Rows from block 11 of the encoder of a small masked image model, named by matrix and row number. Rows with one number within an expert belong to one neuron, the router's apart. Each number is 500 + 25 x the weight over its row's rms, rounded and kept within 0 to 999. All counts start at 0. Numbers have three digits each. After the name is the row's rms in percent of the matrix's.
After each expert's rows are labels from the 100 images, of 14976, where the router gives the expert most weight on average: "strongest on" is what is common among them. Only what is clearly more common there than usual is listed. The data: retinal OCT scans (Kermany 2017).
# router: router (encoder.blocks.11.mlp.router.weight, 16x128, trained with AdamW), inputs 86-127
# up: expert up (encoder.blocks.11.mlp.up, 16x64x128), inputs 86-127
# down: expert down (encoder.blocks.11.mlp.down, 16x128x64, transposed), outputs 86-127

# expert 5
router.5 152:462523509563481476485515514491527470507541512466485507505545501511518479479498501490517498481518456557462499508482515489485475
up.0 073:507510482498535518461480496522464515500511528545537490519542484502476478492503508517490493495512496473519506526492503498469481
down.0 074:504490470518494509509504512451515484512455474466502492493532486501498501479518534481532464479502537464554496468538517481486513
up.1 055:513525516510474536498469436507515476531547544488490486463535487496469531500463480501476574534493485485474504515511487502498510
down.1 062:512513505509496510450472541477470510459462453521489479522518542436490495502518518518511482503530499493466511443494529535484531
up.2 074:527465519518523482505536495493522509523513531509478474470551483481517465517460543491522470503451498497486479539471489491468472
down.2 089:560449505504472491471469511532499504531513511500537478492487512496548493516483504563476505466490470515462510503540503439491479
up.3 116:523524493506471475507505474544520484542475533538543489448511468535495491525499515459523504503479499487515504493482493518442465
down.3 120:439499479484530502531463494483498481487481440549513527521496521457493467504516465489494490509510482523502504502531442476544487
up.4 092:539498496519478478521544520485497479509529506486493510496473486488532535489522481494508525472465528511471517472457505498493486
down.4 090:512477485536522481490508484499485434464507491520536512523483510510498498520488490520486467518495489534481490518521503479477507
up.5 090:517465482490482484513500494477445476495516487471454488510509501507507533515475472491539473549519500529476445504533491474488443
down.5 087:464476499524504476486492530505479501510456490586516450493500499547523518512483521535513489448484495504511512535498522469494509
up.6 114:466512517434480537501497467504518511513492519473488497555505518524476508521510482493462478489483473510527515496482504540515544
down.6 116:504503493525481532487523495519520518500540499472473516505472524491511490518530520477523551489526475473487469498544458512476439
up.7 087:505506507532517479521472487512547494488487503559514477511512476487507532499501481524490544455519473514503542489516476510464455
down.7 111:470514456499505526508529494508520491540514437525521514512499521515502550488493520496466452451464505524530531470507447507493492
up.8 129:450505489484531506556507502536551494495484536484495497544520506514500483495493510520510508470508522508508516497549522536531438
down.8 112:517486486463501488505575461529526476497511472525508489534518496510516535493516476506520523506463483490518491488461534530431498
up.9 119:497497488547522471495493547453509514485541527482484498473527568500503459454483521482459516488508500532501507492502504537518474
down.9 113:478512515447456502508499473497502504532502509554541512506485486485474537445469486520529523511521505529515495552520448466550513
strongest on: finding: diabetic macular edema

# expert 1
router.1 097:481467493493497506490472476470522525466505490504476468523489462504503454488465509475537503506426523519515533445547520548485476
up.33 086:486545528482482483469535504478529503497488537497506508461505566460509461483496487499487492491499487556524469538488506514501521
down.33 097:512441474521473508524497484495476521508482504474500502460493467449549525533511497512512476470533453535502488497511511444530492
up.34 112:444559501481463498493500532516486515496502515472504506470485512468508489536465493554500549497492524473481461473499469510513527
down.34 101:560500457467523477515518507511503507511495505485543508505548508561507493481541496471445529513478513492479521542469486450506474
up.35 119:496478494450460507506463552493449510489524514518548469501511500476523517518487508480478518504540562454513478509496527497454504
down.35 119:522494484487463450524528472454484532486513498470544525529488451519527496486479528494488483541502489524450516482512496525522489
up.36 108:506468511503535474536468474493508507510488527488443503481499445525466520522522462473528520507491499466518522520506519485531468
down.36 120:510471500497498513474492517502478468498509527496491477495468542502475500502545522469463486522485494501527508552548519495476521
up.37 076:468509545509481492510483501481527494510514484541484476500508491481487481468517502475483530495540517486471501490532520485476492
down.37 088:495463514501466490473506469470540501488535482500541544479491510473491462472535517574507496510540509526472489500468486489532525
up.38 126:554470504456522475531482513506474492476526476524469463491537438440499495477518491502502502538514493531474518498523467437507490
down.38 120:475474537486458511491550489498521483510485459513542545509523508487486550484439521492487476503476470518512541523508487486519500
up.39 080:483511478490539511523465558500547489518488499506490495509510508520448552500470522511516529509521513467515490516492464576486481
down.39 082:534492492455514494499488542526490532490506477494535530507473464503509569476490502488511486514490502504507498491521500522453503
up.40 087:498533511511545525528463500465490518499497521470504523499514478481525498465451491517499522471496482508484491473529466484495442
down.40 098:516516482475501526485484478544459533519466510501504496474508522484522502506487462488467545487475477555502499439486495503471523
up.41 094:522501516472543531458493483490498525544513499505465531453509498465516450523523489518491496521494438542497490529549503496476522
down.41 099:472494498512488520509542510497506521473521535485448497471491497478538521538495491471511462487499499528515465492528482467515495
up.42 108:514490507463470502482518535466464518502544477514466481501500478509466502466529494460513556486473489483529478534481553540488544
down.42 095:487454497520492474497476494493502533463492518517536533478544471500528543528515504528511484526515524536471498512511520499468497
strongest on: finding: diabetic macular edema

# expert 0
router.0 092:501559519474492480444497497488469449479526457464452495540518492500489485554484532510492474486444505519518486499494537484491499
up.33 094:480488546495530500512542527526524529539526554472492488513474501481453490540487478482479517501504485527511467501537533458525487
down.33 096:492490534521508506516492483504523444489487482456524484486523501506535492502480442528432526498473489492499509549503465497446488
up.34 074:495485512511505479524478470510478506507518527539518514489509549529504520467496495491464544484516530476495524539499465491507505
down.34 078:482520474492497500511499480509498519489476496462485469529451498505530487530533491508449494513507533460488484503478512469501490
up.35 152:503501495448541481467513555500480512494475514507497484480498487468488517484481493515514492518511504504456497466536479479511496
down.35 131:525446496479485492481525503468488505463487484506515503485488489498527513487515516511510501445555518489510540496468501507562483
up.36 098:511521507475487476516500449459538509485493487516509473468521535520512486515516489438507500499497485516503465510518510472476536
down.36 096:530520513457515520509521504514506490523497500467459480526508505504497503477543424484527523494465498445540531508478506526522482
up.37 075:504523544518511526492491496520480503463464529525509499479440528481501491474504505501517528522542487510494469494456469476506460
down.37 085:525507510524523486486491461513524524477457518549480492540553476525502514525535544500526486481520462501509489427491523469438526
up.38 095:494488503451503484492477544516489499518518518486478465539489492506545457538479489487487529488472517514520521456505503496496454
down.38 093:485502509521496492511483493503512499483522502490468493514458484502518528494532491506553481511531495503508535512510547517490499
up.39 073:521491479483543511514481529500497453562520487481458490488495525532516498524452540451506488482500517512511458548518496495544455
down.39 092:505482521523484470475475460536467512480507485435490532532523506464506490540481525479503475537490504498501494468536467503479510
up.40 120:425498493536465446502498491485509488519504483510495483478539457474455514485535478519539536506474468484509514530517500452487520
down.40 107:462528473481474435523549478497473509561481500475516513498499499517485493516521525486510456508483515462476484463512487486489512
up.41 074:491495527552493489514513492534489503539548532457500479462522477564528451538507485477516519518511493516501517540553522513457490
down.41 085:439529533519483492516484508517501467488501480515499465523515530495465520487542518505493492507462476487479471510496508495478542
up.42 085:516511520571450516496481509520473529516513483542497503494524521476500505471450461515501501504435520498503458497482523501482525
down.42 079:457453504496512511508499560492496493505471534503480509512532506494502495502512526469479500502517503485544504514540513527506479
strongest on: finding: choroidal neovascularization

# expert 8
router.8 104:522494504499510488480510477491509495479466498526519476530480472516509496536494520554518524493461526478484490470529468528481500
up.0 081:516499525487479535492493555496533523550556530497472497506515511493533542502509481503511506485481515494475456501501487577490488
down.0 097:481524518498450520489485524482496496550477550525462506455528526499497493508490501516515506516517494536480502454519475509457501
up.1 086:507543549483498472489518516502475485519488530497532487507534507508537485539504503443470490517483507500423488479517480529493446
down.1 090:514513510504462547494462511538459480540557500492472524540453511500472525484468504500511547492487483519503532464557449514487461
up.2 096:509533507496475479484505478500496500525498482489447479492492512508493477531474501522508533529474519483511483500470468528508497
down.2 106:481474490518488512500478495491522501478514524558498506503513520510509535539464490469477509495525508503471472517498536476502509
up.3 087:475507540482496521527509528525473496488526568526499478530465467482491512499469518491497545496508489527469443467458451485481499
down.3 085:474539493520500506470461497521518502509486499487460508480526482470515516481477515488497501535516475491493513509484522464538488
up.4 099:468463511520508522528512553515511490508504509518496492500509560537509475498502497476505516515522498427525483452505519501460518
down.4 110:514477515522484503497485497514469481490535518510513501540496481569504477482534437522528545508461515498538506464520506494480531
up.5 074:505538473555534538530442506492496472501509519479482513535545517517503497515487474492511536489523520537491525446514451447557493
down.5 081:490502492497489528482519518490486525479509528486515477569527521487499490463504482469507466496491509490468572514478497498487539
up.6 077:519463537538554515464484522528491512514487561491520529478521531560484504546507494474512528482467515522480519464478467488484450
down.6 087:463501549495461490535482498503505521479515497524515543540521493515528478478515495492533519450472491505489496521520475536533520
up.7 072:483513484485480490498481481497484486487499521520480500490478505525505509458514473500488525510482482520543495542466476508483513
down.7 097:504449505522534500503492533486496500533478488485472445499511505521501525538500482509496475490503475483487496510515492504529474
up.8 082:550490494532524472490476480499508535542496531536476521518523532481507499530451505486490539505531474526462531476460501500526484
down.8 089:522470521492512501491455467527519542490505494540502476499484529527498521527501522557501480459510470499528504478526503502501485
up.9 099:520476497427486509498457491512485499464477513492520492510481486503507471495501500506511513476514511493515460498509497503466476
down.9 099:517516477533492481504495530481509512476480492465515538489502537494526522497463528465505501503548514515493498510499544504527505
strongest on: finding: diabetic macular edema

# expert 13
router.13 099:473513512484508476509532488478509479473531517469485495509509534503510486508485519529517510479515479511473523523498520526525506
up.33 081:502509474518484511483493475483495446487546522532480510489558492518508490488475448485503470500479458504458493496467480477525470
down.33 094:485528527505475511513470487501510539511518483477499494539489502537494504482483496471471472512487475510475574508505482488488534
up.34 098:544458495532508521481485506518483501494512482503480511503479477483458489503491481503515508509472470490494489501517492516493437
down.34 114:506488512529465515501455527467480511523467487500502537460523534470516467522495498467494544509512490506479521493553475504519478
up.35 101:527512507482483515491527510506517468492501528521474536489504463490497523487527461473424491549535487463488537512447484483480485
down.35 106:511526510521519505502522491459557526502527506474534536560527515526484449511515493493499472544488538516521506455490524543505486
up.36 087:494495516555466462519457550475506505513537511500482464493523518490470498432467509499431545487529459477517522480516477463538519
down.36 088:495517473506509560532505485459491488502498512488518537517533491482485477527497482515541483512500520517505516493493472494486528
up.37 115:473485550502536511517484526481505504526530522489490459500526498501505517472519477509495509503517452491501487491509535483511498
down.37 120:491467526535522492503508499511495479482505466470520475524511511546563494530528516523455469526440507467510513456527485526495512
up.38 075:493528484535525509487478519495472507458511490542542471527478451468470492520495503500502481494533501480478479495492483488461536
down.38 080:486506504464519477474533479472500458500512515512488513525498515486514543462512504536531484482530541549509472469503491486461487
up.39 096:559517472481496519513483478508487512523490433531484458498507543497509502498510479492484512520529493534459501508507487452539498
down.39 089:467467515499506511511477465487432495479485472522476509503521495508489517495479492503546526444466498523544501511455455528519514
up.40 130:483489499495488522523493533493534504502461511479521502499505452468448530526485544502504540515468508502470461526517490506522523
down.40 126:526523459480520500498506492523496532501500500463500511526479475525485491487520486474492486546483464507529512562511497507480521
up.41 080:492499513482506495486527530475507528499535487522486532509462518515532528508487491485494513450519500503479475473496478475500478
down.41 094:482542530521515505506485443522521482514480519530508499477492525507540508493454466517465550490524507496480527503483523487534505
up.42 100:493516506487514535529471500523489514520499486519498472494492497487495497504512519514491486496477519487497525454525507483514528
down.42 105:484486483502532494490536509487452524452494499562474520523503504486534480488460491540491554524531512528478494502505458497504496
strongest on: finding: normal

# expert 10
router.10 090:471464483520491522481462523460510498513488508520500500531481473527512493533498500460519506490531524502458492470503505530546519
up.33 138:494478486540538466522508477488516503481493470500525464487556504496523528498478473506535506498492482505525496513435535523460469
down.33 130:448505520481473449524518490513505533486488458554530503526511509515470493486508533507489492533507488441490499496506501486562513
up.34 095:510532502504487507503493522479514485523435498523501478516468471469487493496509514433492481520499459438493522492519522479523527
down.34 086:500538519532469517501519475478519490491541506519482501528486504464493505493509505489465498512493465465508522494481499515434529
up.35 075:478469490501491480549458520504488524529504499491514489471504540521508475526493460510511473459495541543542502486510524499501491
down.35 092:494478497489470511525539467500494476473516460470494520455488464554484478472503507492462476489454517496513505498524509523511499
up.36 080:506511465476491495524498486530512512515518503473516489479486456527446503523470478506539523518490564493534493528493523514517507
down.36 094:466510491529518460495494467487496475470507478557512504469496490487498528513484542493534525509546513515493469484539481486513488
up.37 091:487509485532529447500501495482522471482489555485478499460524497461481466529491492496549489513502508457514491481513480512504475
down.37 089:477515548504471562471510501499471518481482495520509477522496467504515514503501521492510481468518506453471511506510474449480512
up.38 081:510505525468515547494475489517486430501504539523538490466524499494482523512463465462503485473489460512492498535517461494482521
down.38 083:480481513456498534461530509499480491499485487499479439517504518469503515560489497519505480486531485487485478507561505536465486
up.39 082:507502440491522503484485492505547496492482547520514522534466472426499481458491535500515515502522487491522485495495469555507487
down.39 087:500524496504514492532501509513468515516507505488522524500538494486449507504493439508471494540493492534514555539493485492493504
up.40 080:514513520499518497495486523497522458472540516529534481485489485484460479514506451451486479528519512518491544467495506496454459
down.40 094:519567500497465471471518473528475489553499514480510504539491531495484519509510473541459444516465517490484511518497494517480493
up.41 110:512503556540560506501475508511499530503504488435451502523513484463536507540524509500510502512497463477450527518503491528478480
down.41 105:487450520502492477495538498500478520481447492480488518508531476511490465484522530500510503521515460451520448478514507513531516
up.42 077:454492545462446498551454469469514518498499535473498498495469454455500508482523496489494497505513501501432503528493494518503541
down.42 091:517518490516485469482516545497450502472488499488493497468502500563458533469460486491465489508528490521469490485495514516464516
strongest on: finding: diabetic macular edema