From a checkpoint of a small masked image model: encoder patch size [8, 8], decoder layers 6.
Rows from block 10 of the encoder of a small masked image model, named by matrix and row number. Rows with one number within an expert belong to one neuron, the router's apart. Each number is 128 + 32 x the weight over its row's rms, rounded and kept within 0 to 255. All counts start at 0. Numbers have three digits each.
Before each expert's rows are labels from the 100 images, of 14976, where the router gives the expert most weight on average: "place" is the part of the image that holds the peak. Only what is clearly more common there than usual is listed. The data: retinal OCT scans (Kermany 2017).
# router: router (encoder.blocks.10.mlp.router.weight, 16x128, trained with AdamW), inputs 64-127
# up: expert up (encoder.blocks.10.mlp.up, 16x64x128), inputs 64-127
# down: expert down (encoder.blocks.10.mlp.down, 16x128x64, transposed), outputs 64-127

# expert 1
place: bottom left
router.1:130083139091105108106133106100129144076127113109128096132147147117148135074135107136090179102083093115145142148162153172093151090152168142158130132097163119142088115168083081101098084147147165
up.2:193136105160143125189124151116151174133119096132110178119129137151112173076148128130147154169154114112163159129102126106053154076133124084195121137067167152150159123164127118141166098105166125
down.2:085158104102108161105174068136114112134157146162166122132134127114084125157190108141093090157101169109129122141148141143101141169195127188133138121229152110149126119127198090059137074097133085
up.3:092149125155167141113101118041118171143154166128096065104092137086108114150126098151141117106098098120137118134107125128157126148110110169099044131151110115168067157122153054180114188121095166
down.3:196115162123151168093195151178125079170152129127132162090147137160116130101097124169140165138116140082169139189118172115154154102131163135093149201110059109113179155197137132171163150162127080
up.4:139158118180177138117098116131197121110100140147117113183065134136116077145131145111155095158116122112102155101184080079110214144094149123063070146121135077093159123149157118152106162107116137
down.4:156110080140169156170094137110131147140137139144114141089181140154090123135192076135159137167131075106170131118124144160132135110130130180146207154118103126114162149114096183108100141165145131
up.5:066134084107161159104113119134129116143215155116133105107091160142140065133108121170170076075161145162147151111178098143069162119126163151120173079102068104172105130100167074065116085167115124
down.5:137186112102132093136143158146059170147121109130157087100147146168099151144136144138117132139121143123137078086132145176147135126128116066119115142128218135088159084061117112113109125151125091
up.6:141107164122152128087121112131125150180147131115126102149114205176141165121150151130091063128126163088070166164140163150194115114075114044128133093074192097076170160168145053156129139099088149
down.6:076147087120093168124141143083143143079114061149155127073111141098127137130114096116115100133131143131130160091099118079179108099129067158165167190126150063135115132115067128187094162131140138
up.7:092148163089072125119075142161161124163149196145152171058065089166077117150104102090140076126138098163120113153126180095074151141080156163049087147118131091172180122083166137052133096060117095
down.7:218117130105162072071100146095059085172131157095131169098086105141113120143167123109101126140135166172095194181102136101093054127093158084130118128128111115149130128080155088076097146093142115
up.8:158103138130117143148122113129140107174133107107119090053139168094143169148109175093148106138199132102158122087132116141150169155106177068137129078050103111138068129140116171096124149064129158
down.8:173141101152108127115140187106098156112156144191111109164147135105137110167127155130155141102172095129152145090140155096179082159131144108155111095087120152073078126137114145186088101115103108
up.9:151127090149121111091118144158145125130152187147162108078103115115125107133177135127148128150040147138131154132079089076139117118121112143113089203090184148157136159120137106143114128148121079
down.9:124153135150135108102085123179148137129186178168150079095124175087142091111157094136071205122151121109097131096145143092123086098174124201163126180071120127155122147169184132060139086109170120
up.10:103084158125140167094156107113067113087200154116185136114158156128193127072118191112069129122074088140160162138063188099055132119125131049113118071094181154115129129129162118174166125065121108
down.10:187121132124101137179116104162094123092114143123130099069123137162099143094124169165161081187123101113123140120204175164157153097183087121146146099140180152160184093124130152146179151169100101
up.11:144109136096080180126073160072084054150126151162128163117181087175190165153158172133100160174106145105149143149117129168157071203096100088112136120148131148115148156117118138034173149148128161
down.11:132058125115173138129108153157102137129132165110164075098109103108103162082110134163154160101167123147072105142144150129107135151096079125133117175074142089179081104091061091128122210123144154
up.12:121119092181099149146150087108150075094150151105151121131159133125138178210127145120131123150108140191089157188067159156078150105130136107139097173138125128099144125058080093089130087096068084
down.12:154160102090144146145090128140140162098131110154050132134097117164100149107134115203144137133108127177139123116157174095093123086158098129142125118136086111100102137165096152114154117131150141

# expert 15
place: bottom left
router.15:080096204120107096139132172087089097165120100119135090119125163127090107124150132141109085123090140085143134096184207164112144194190108212117126154129121139151107129113109083187135102104117209
up.2:138149132116109143091151113127118117083139094159128104085088150097136118105102110114161149146192070060151118147126163131110072153182086137148117103104160180120120140143122085155134130119168093
down.2:130106117101139087121108097146108111135068122161132078129160107118113165102139149150118166103155100122128137143067174198144121086207174095119148181171173162138140079163154109119117115080153167
up.3:167080092114075171137133113159117129138104213109126083138140107133143127086120148154135103131122219068074112117099058132142155079128138150084152133128090165153089116119165157144119127107118144
down.3:140144145103170101118155188076138112137109108155134129172121074165110132132189137058142128176182117120110179138072174136116107172131135148194116105173179148110111122159100087159144081109157133
up.4:121086098091118103141097102077122083180102105113121140091139129077166114166126082124088144085098171113163107149125118161086202170098150066124148157155097170121139102087157148116203182117150161
down.4:129074102089180106113160152178166109117100124124099176091171130142169136101128170127153120164153086144164168079093116136102136079157186091109182140143064097186131097082074130092108160106045139
up.5:160128124182166106092129090136141151137127146109136077148133099088149096133125115120144071099153109080134170148096042113154145112144120146114198113166103054138108125108172085140088110089155141
down.5:151068144112143136150145130110221114121105104165132107081110088143106149073130164115125148148098123116111167138145146093132164119115078168107166153117161131154149166094095141082171145082088194
up.6:146059156115120103180182180094151087131121138131128082044146096115145124113195172128212125112088169145123152156112105083142127148145131106155206116142144141109119134135150043114087114165079119
down.6:195176110198107201086148110092131115144203131130142172154102164118118153149168112134132154145174129125137138138121120089084063152121128145069141142115091080073164107079132140118077069142111125
up.7:128130131088159145060149178185131136170166124133130139133098184146130137107124136092157133113095094145127092124084136122089161033119128116138096165114168107155143142148131163111110154124130143
down.7:122157128086131167113131152116162090156084137159079121239085109148141111093104072187130152161160097140142106158161105145100148142167154164096131071044069128130105201098125145139117131151143118
up.8:069196126138135145133126130110169087153094151146155102153139125114130111156127102146157118105119169099123127078073140119133204148169103145141108117120092125199142080121177093097121125108117133
down.8:123181126167101099119118110096110149181146129120100074200156059124115127166047094149123154145182139148140117078123193169171143134104101075190122043125162104127072112106198144137102130137126167
up.9:176061150126140099161038082072131044126086123125145159124126116142135111150070145153157096152122119149041140176098142092136087143111169147124124121143134150067127167087029120127123145171125123
down.9:098112091118155174067127124135163186115146171143112116192142106163141107155121142042153107166062141127165105171092140166110127153091175127123193117117093111187175097109150128106135088112150155
up.10:112146127079115135135090157106174142179116171125146152130131126154120108188104173136133132140193164157151127148098129098188155137131154111145155169103143114116172091111082125117107173121070087
down.10:084095177130154109103159119138144089131136157195168163109070097106066132112128053125089104080169078078120150074170110199179126099115124137105140067110163101146122134121139074133147092151104091
up.11:141120146119109145153195147094098070085103158126127125128164111136127087192093177081153126133116078142161160125129095104196115138094103103061122159121062152073075125147147133182179114111148131
down.11:130100188132073071159126116147134141162155135132155162096103165077131146144133147155070117156096102184126138119137161122112095156089070152130117126129144139110139088109191139099096118112089027
up.12:117096186084047100121055112093135124141146154126120103097100137132079151095150078176106051126176112153118164184155115107145147118131125125138133166222204096125153105166087050113095105142153076
down.12:123148114118108146146170093096110126109103068133143180137059145052113100164085094188153150122110150177099126061149148211133188167109119136095159128109081149149113147128082084089137136164123155

# expert 8
place: bottom centre; bottom right
router.8:090166115122071173122129124107120125062144121074103078121158110123092120121133140128155086119128095108099083153157106145076179142153139083132122137116143198168076151093121130180147147110128163
up.2:099101135201103102189125083151120137037145091147121133122206145114150135172181136148170111122180154098156080152127141182103111129127103110121113187127090115180125164093123126100130123144142087
down.2:115172160140118106131135144169116055177124116139123091142094119213159109152130095134203174143078127149115075102076126145159121132088151195184149137134115099122143117143077125160128116080073141
up.3:105097110138170129091177184168112131163157157129063141161138067051128167104045119146076129125159196089110154114094170111090098111104118173118114169125154111141105142110124195069116160156108148
down.3:128160172109088105108130141119100153131099124168096148108114133158139111158135139080165137116105176159101122152128121118169112137195137113143154174119069061082138170102102166156152121117129085
up.4:081128143176139125088138123107103141125133124180146144097129140149092114128176122164162155132076163092118103042106141111148184085046145153146086075190122176104120080126151091154126097128125148
down.4:120124153112117165112179041096168095101119161074115148150125088110114127076117122134118106168105130135151131175092130128084130123117146133096142143118110158167140073100150179050141126141169114
up.5:107116130161160149186118117079086101139121098151145110096128102113106173123143110209102145073156143117151150108131122090183129138161047095132107126174155134146087161141147080111128130177124094
down.5:124157067104137119130079154131154134084121147069090123105061138097114169139161158103116104149072090157037162088054119094171081140099178152115129117117070106125071159165149066117136160106141193
up.6:113128081136092121143122101097155092121159107146013184186126087107138114174145159117105120134128143103140044176117112116115134096133096102133160127165160174099106113133151134182108129137090145
down.6:155158118177147134091097128111139140162170095128075067156075154144171136117127161162149122074117127142184113151139153132156135072150095152149093101101157065114102090087165126107154103194115097
up.7:124160130128137090095088125128158162145100082097063162158141149130043111167181150190081197114103136168077125177099154089151190136093099102173153163125136096171154152116122131189139155150109127
down.7:186122135159086132158100134156140125123118168145078072140126130144125102133189045123054165093091110120122102094180168141126158176092135106138154120166148140119080124094135117137141155088141058
up.8:082109164170154134169128117110095171155151073105152131171106126128145105143135095169084150150169124146074220129165149161096111159156151180076102042106153177114094111134152136099135167111102128
down.8:116096131111150109119115150097155126131151146130175175135160151112111162093169136143132130154094155176187074073116096125120101133099111075143140174204084090184125097103120092147089078102173102
up.9:192065091122139133172109155104091110123087131162109109165142064172093157088208116152141055157111123122091110200155145146083123161136115098127082087133116112125090140127102143107119126145138139
down.9:101127158086087093166126159127111079113107116067103152071130090144147109132138204147146172139160106064122190126099092186102106121171136153128104117083112044134149166140168145149133117130104111
up.10:124125104130118186075140138077143130151144099139179134079109179180141155073108090146163103144141128144121120181118172144135181170134163144109095151061161100133178133105155111130139115108061150
down.10:092156108113141099132117109096113134082183125156130130156157093115130139138115097091155130191132083103121139099188121100135075147133095147130183122169100108166158158120088147070125209128136121
up.11:172135098155120186151138200133147171139151124030171154159127078050163134159134138070144128167111138073142127098119121128101121130137164128180141079105122138096206133060120136212107135095060133
down.11:131147124104132112102159158171069130128080108146120104172103123106079097125206120113182098163075115138126121120106128128176165072126135126107136162109105100129161104143170149155098084062125118
up.12:139137090150090149130095176127122127115075157168092134156160123173133110154155148125154140122190122111059134136125105140140093088102105097099164145084089143096116134048130112120064110112091156
down.12:135102139191089156125176117164151152141075115163199115109078150116093097124139115084120157099174077130159121103127179151163100141030094183095208131155103133085174154156113102145155149102163084

# expert 5
place: bottom centre
router.5:190134195180137145117134174166120097158136135132152090160150103158133128091163130067106117153105102121072118131166107169186107119123095123193177152117121151138117124114176079162086154124169162
up.2:100109104059096125115105092081107093161145113155176138175156182114117121087130115140134098091146183139119119137096118082144049113155142149125126104136101151102149159170115055133122105119189067
down.2:109092123055056146091102135192197096141092124148102142107145167209150119124151101169134143149155098124138118151158112142120130115149140179144116138114108097150154132112074133080118115075134127
up.3:093124091153153115127140129072107127108091149133130135081119162104170121193165106113087127138120151158198161175107081154187139188158080131137113149135130128133100136108120116103100150186093166
down.3:136076131156124102191140192117123125133121108059089121150148172077138189198131132108125164112199163093063062122072138137138111115121082181102150091137088129096157140143167117127057084114121168
up.4:157145117129159114087127143120096137090082111102141155164140118070168164055141130203149205144183129149170038087126115123156166201092079088096114044113115152111062131126100101142077142111114161
down.4:100133090107146145063171103136187152144192088155110141127139120109136101105143132143145098107111126168081151125100164119082096087140102134132088134112127112149134087120210163190114061115116091
up.5:119108091156110098103118112146159073148118140140207132099133150114121136152089103134113086116174097120113129128117123173157068087120125163128117104204180163083098109178177127119133099221136052
down.5:156164110098120161145126125120134109156092127130095206118193117116072123169123145118145143160097091184149157112104165071214171114108126103164148135141173086125167163094157172132148098136179073
up.6:100097100155154079111094161099109165124068165119070114145163117141139095161113177113123189112102056140142075092154192161157153147128099079122141125116038122116150120129146131109127116071118151
down.6:060123141079112142134161121172120143056101140103085106126106132089103130186090128106113137102129091104120112088137140083134082059120098152091163132131183125102108177130084120140136120149142163
up.7:190136107202135084152127103126098186135151119137160116142104121144065163085135176139126169141092103080161128172122124050137149149179135197161194110067106148214089118153143160162144140121115148
down.7:086081160119168096113046080180159163101176100167140123121100091109077142127128105118134122073149124181178124140167167155107108071118130082125135109214149112086125102164099112127113137088076122
up.8:146125121161139087162097099126178212110188072141141158139150148130098132190103101112136121121130052053087048099093084098159145120084119139176142092117156130083143145163155152090162105076094047
down.8:106131040157076128167124140135109097142137119104185113188141093140065105138085141147137138086141127153108080179064138150123096150095109144113177093123090110179112111104069186136134153153156098
up.9:093120120138076122144177132144153098118104113142078174134146152211128119169165074117164125173129176138158163160113133127134098149119189110114109055169105163125145130098136189153227153154164121
down.9:169196128099152169165190145145103144175124208152165154116183116095092140128110086112139168135076119144123159054147097113159101183103132105122155129127150158146165083110127122156183154137038151
up.10:118109116185166109132107123136116109119083115164178127144068168110187144064171137111171113101129161095134125180136074146084137057183092149161140067109148157101077122183164130110086124140112118
down.10:107125152123079088143117065147129118160115095118146111233142164097097161149150119077159173154103143134100136075162140166126146138146123107101100175161150152115169079129177150111078141100138118
up.11:117168072159157169101141118153144115105186135127155127145104132166088071108152123108106220145124138075147141126160129106133115145116101146097047106080112203091112136134140126129158139110143122
down.11:139090145108110136129063227126164119077137121107160144075102103106081173170138056091129118127121096133159136076151139171129120107192195133106145186159119134166136112104107103077139208088115120
up.12:126091182146130174185130132141095167091080117085133103138121110129108094150149189111104187179132137147139146125121072145102106102153108198100158043085126153093076148123167131175214112094143140
down.12:101101082176147149102050119136128078138076144171163103158102149130160104104068169090101148124162113155098137051058173139147099100147187146126147128131182171115133135153178128112105158122103134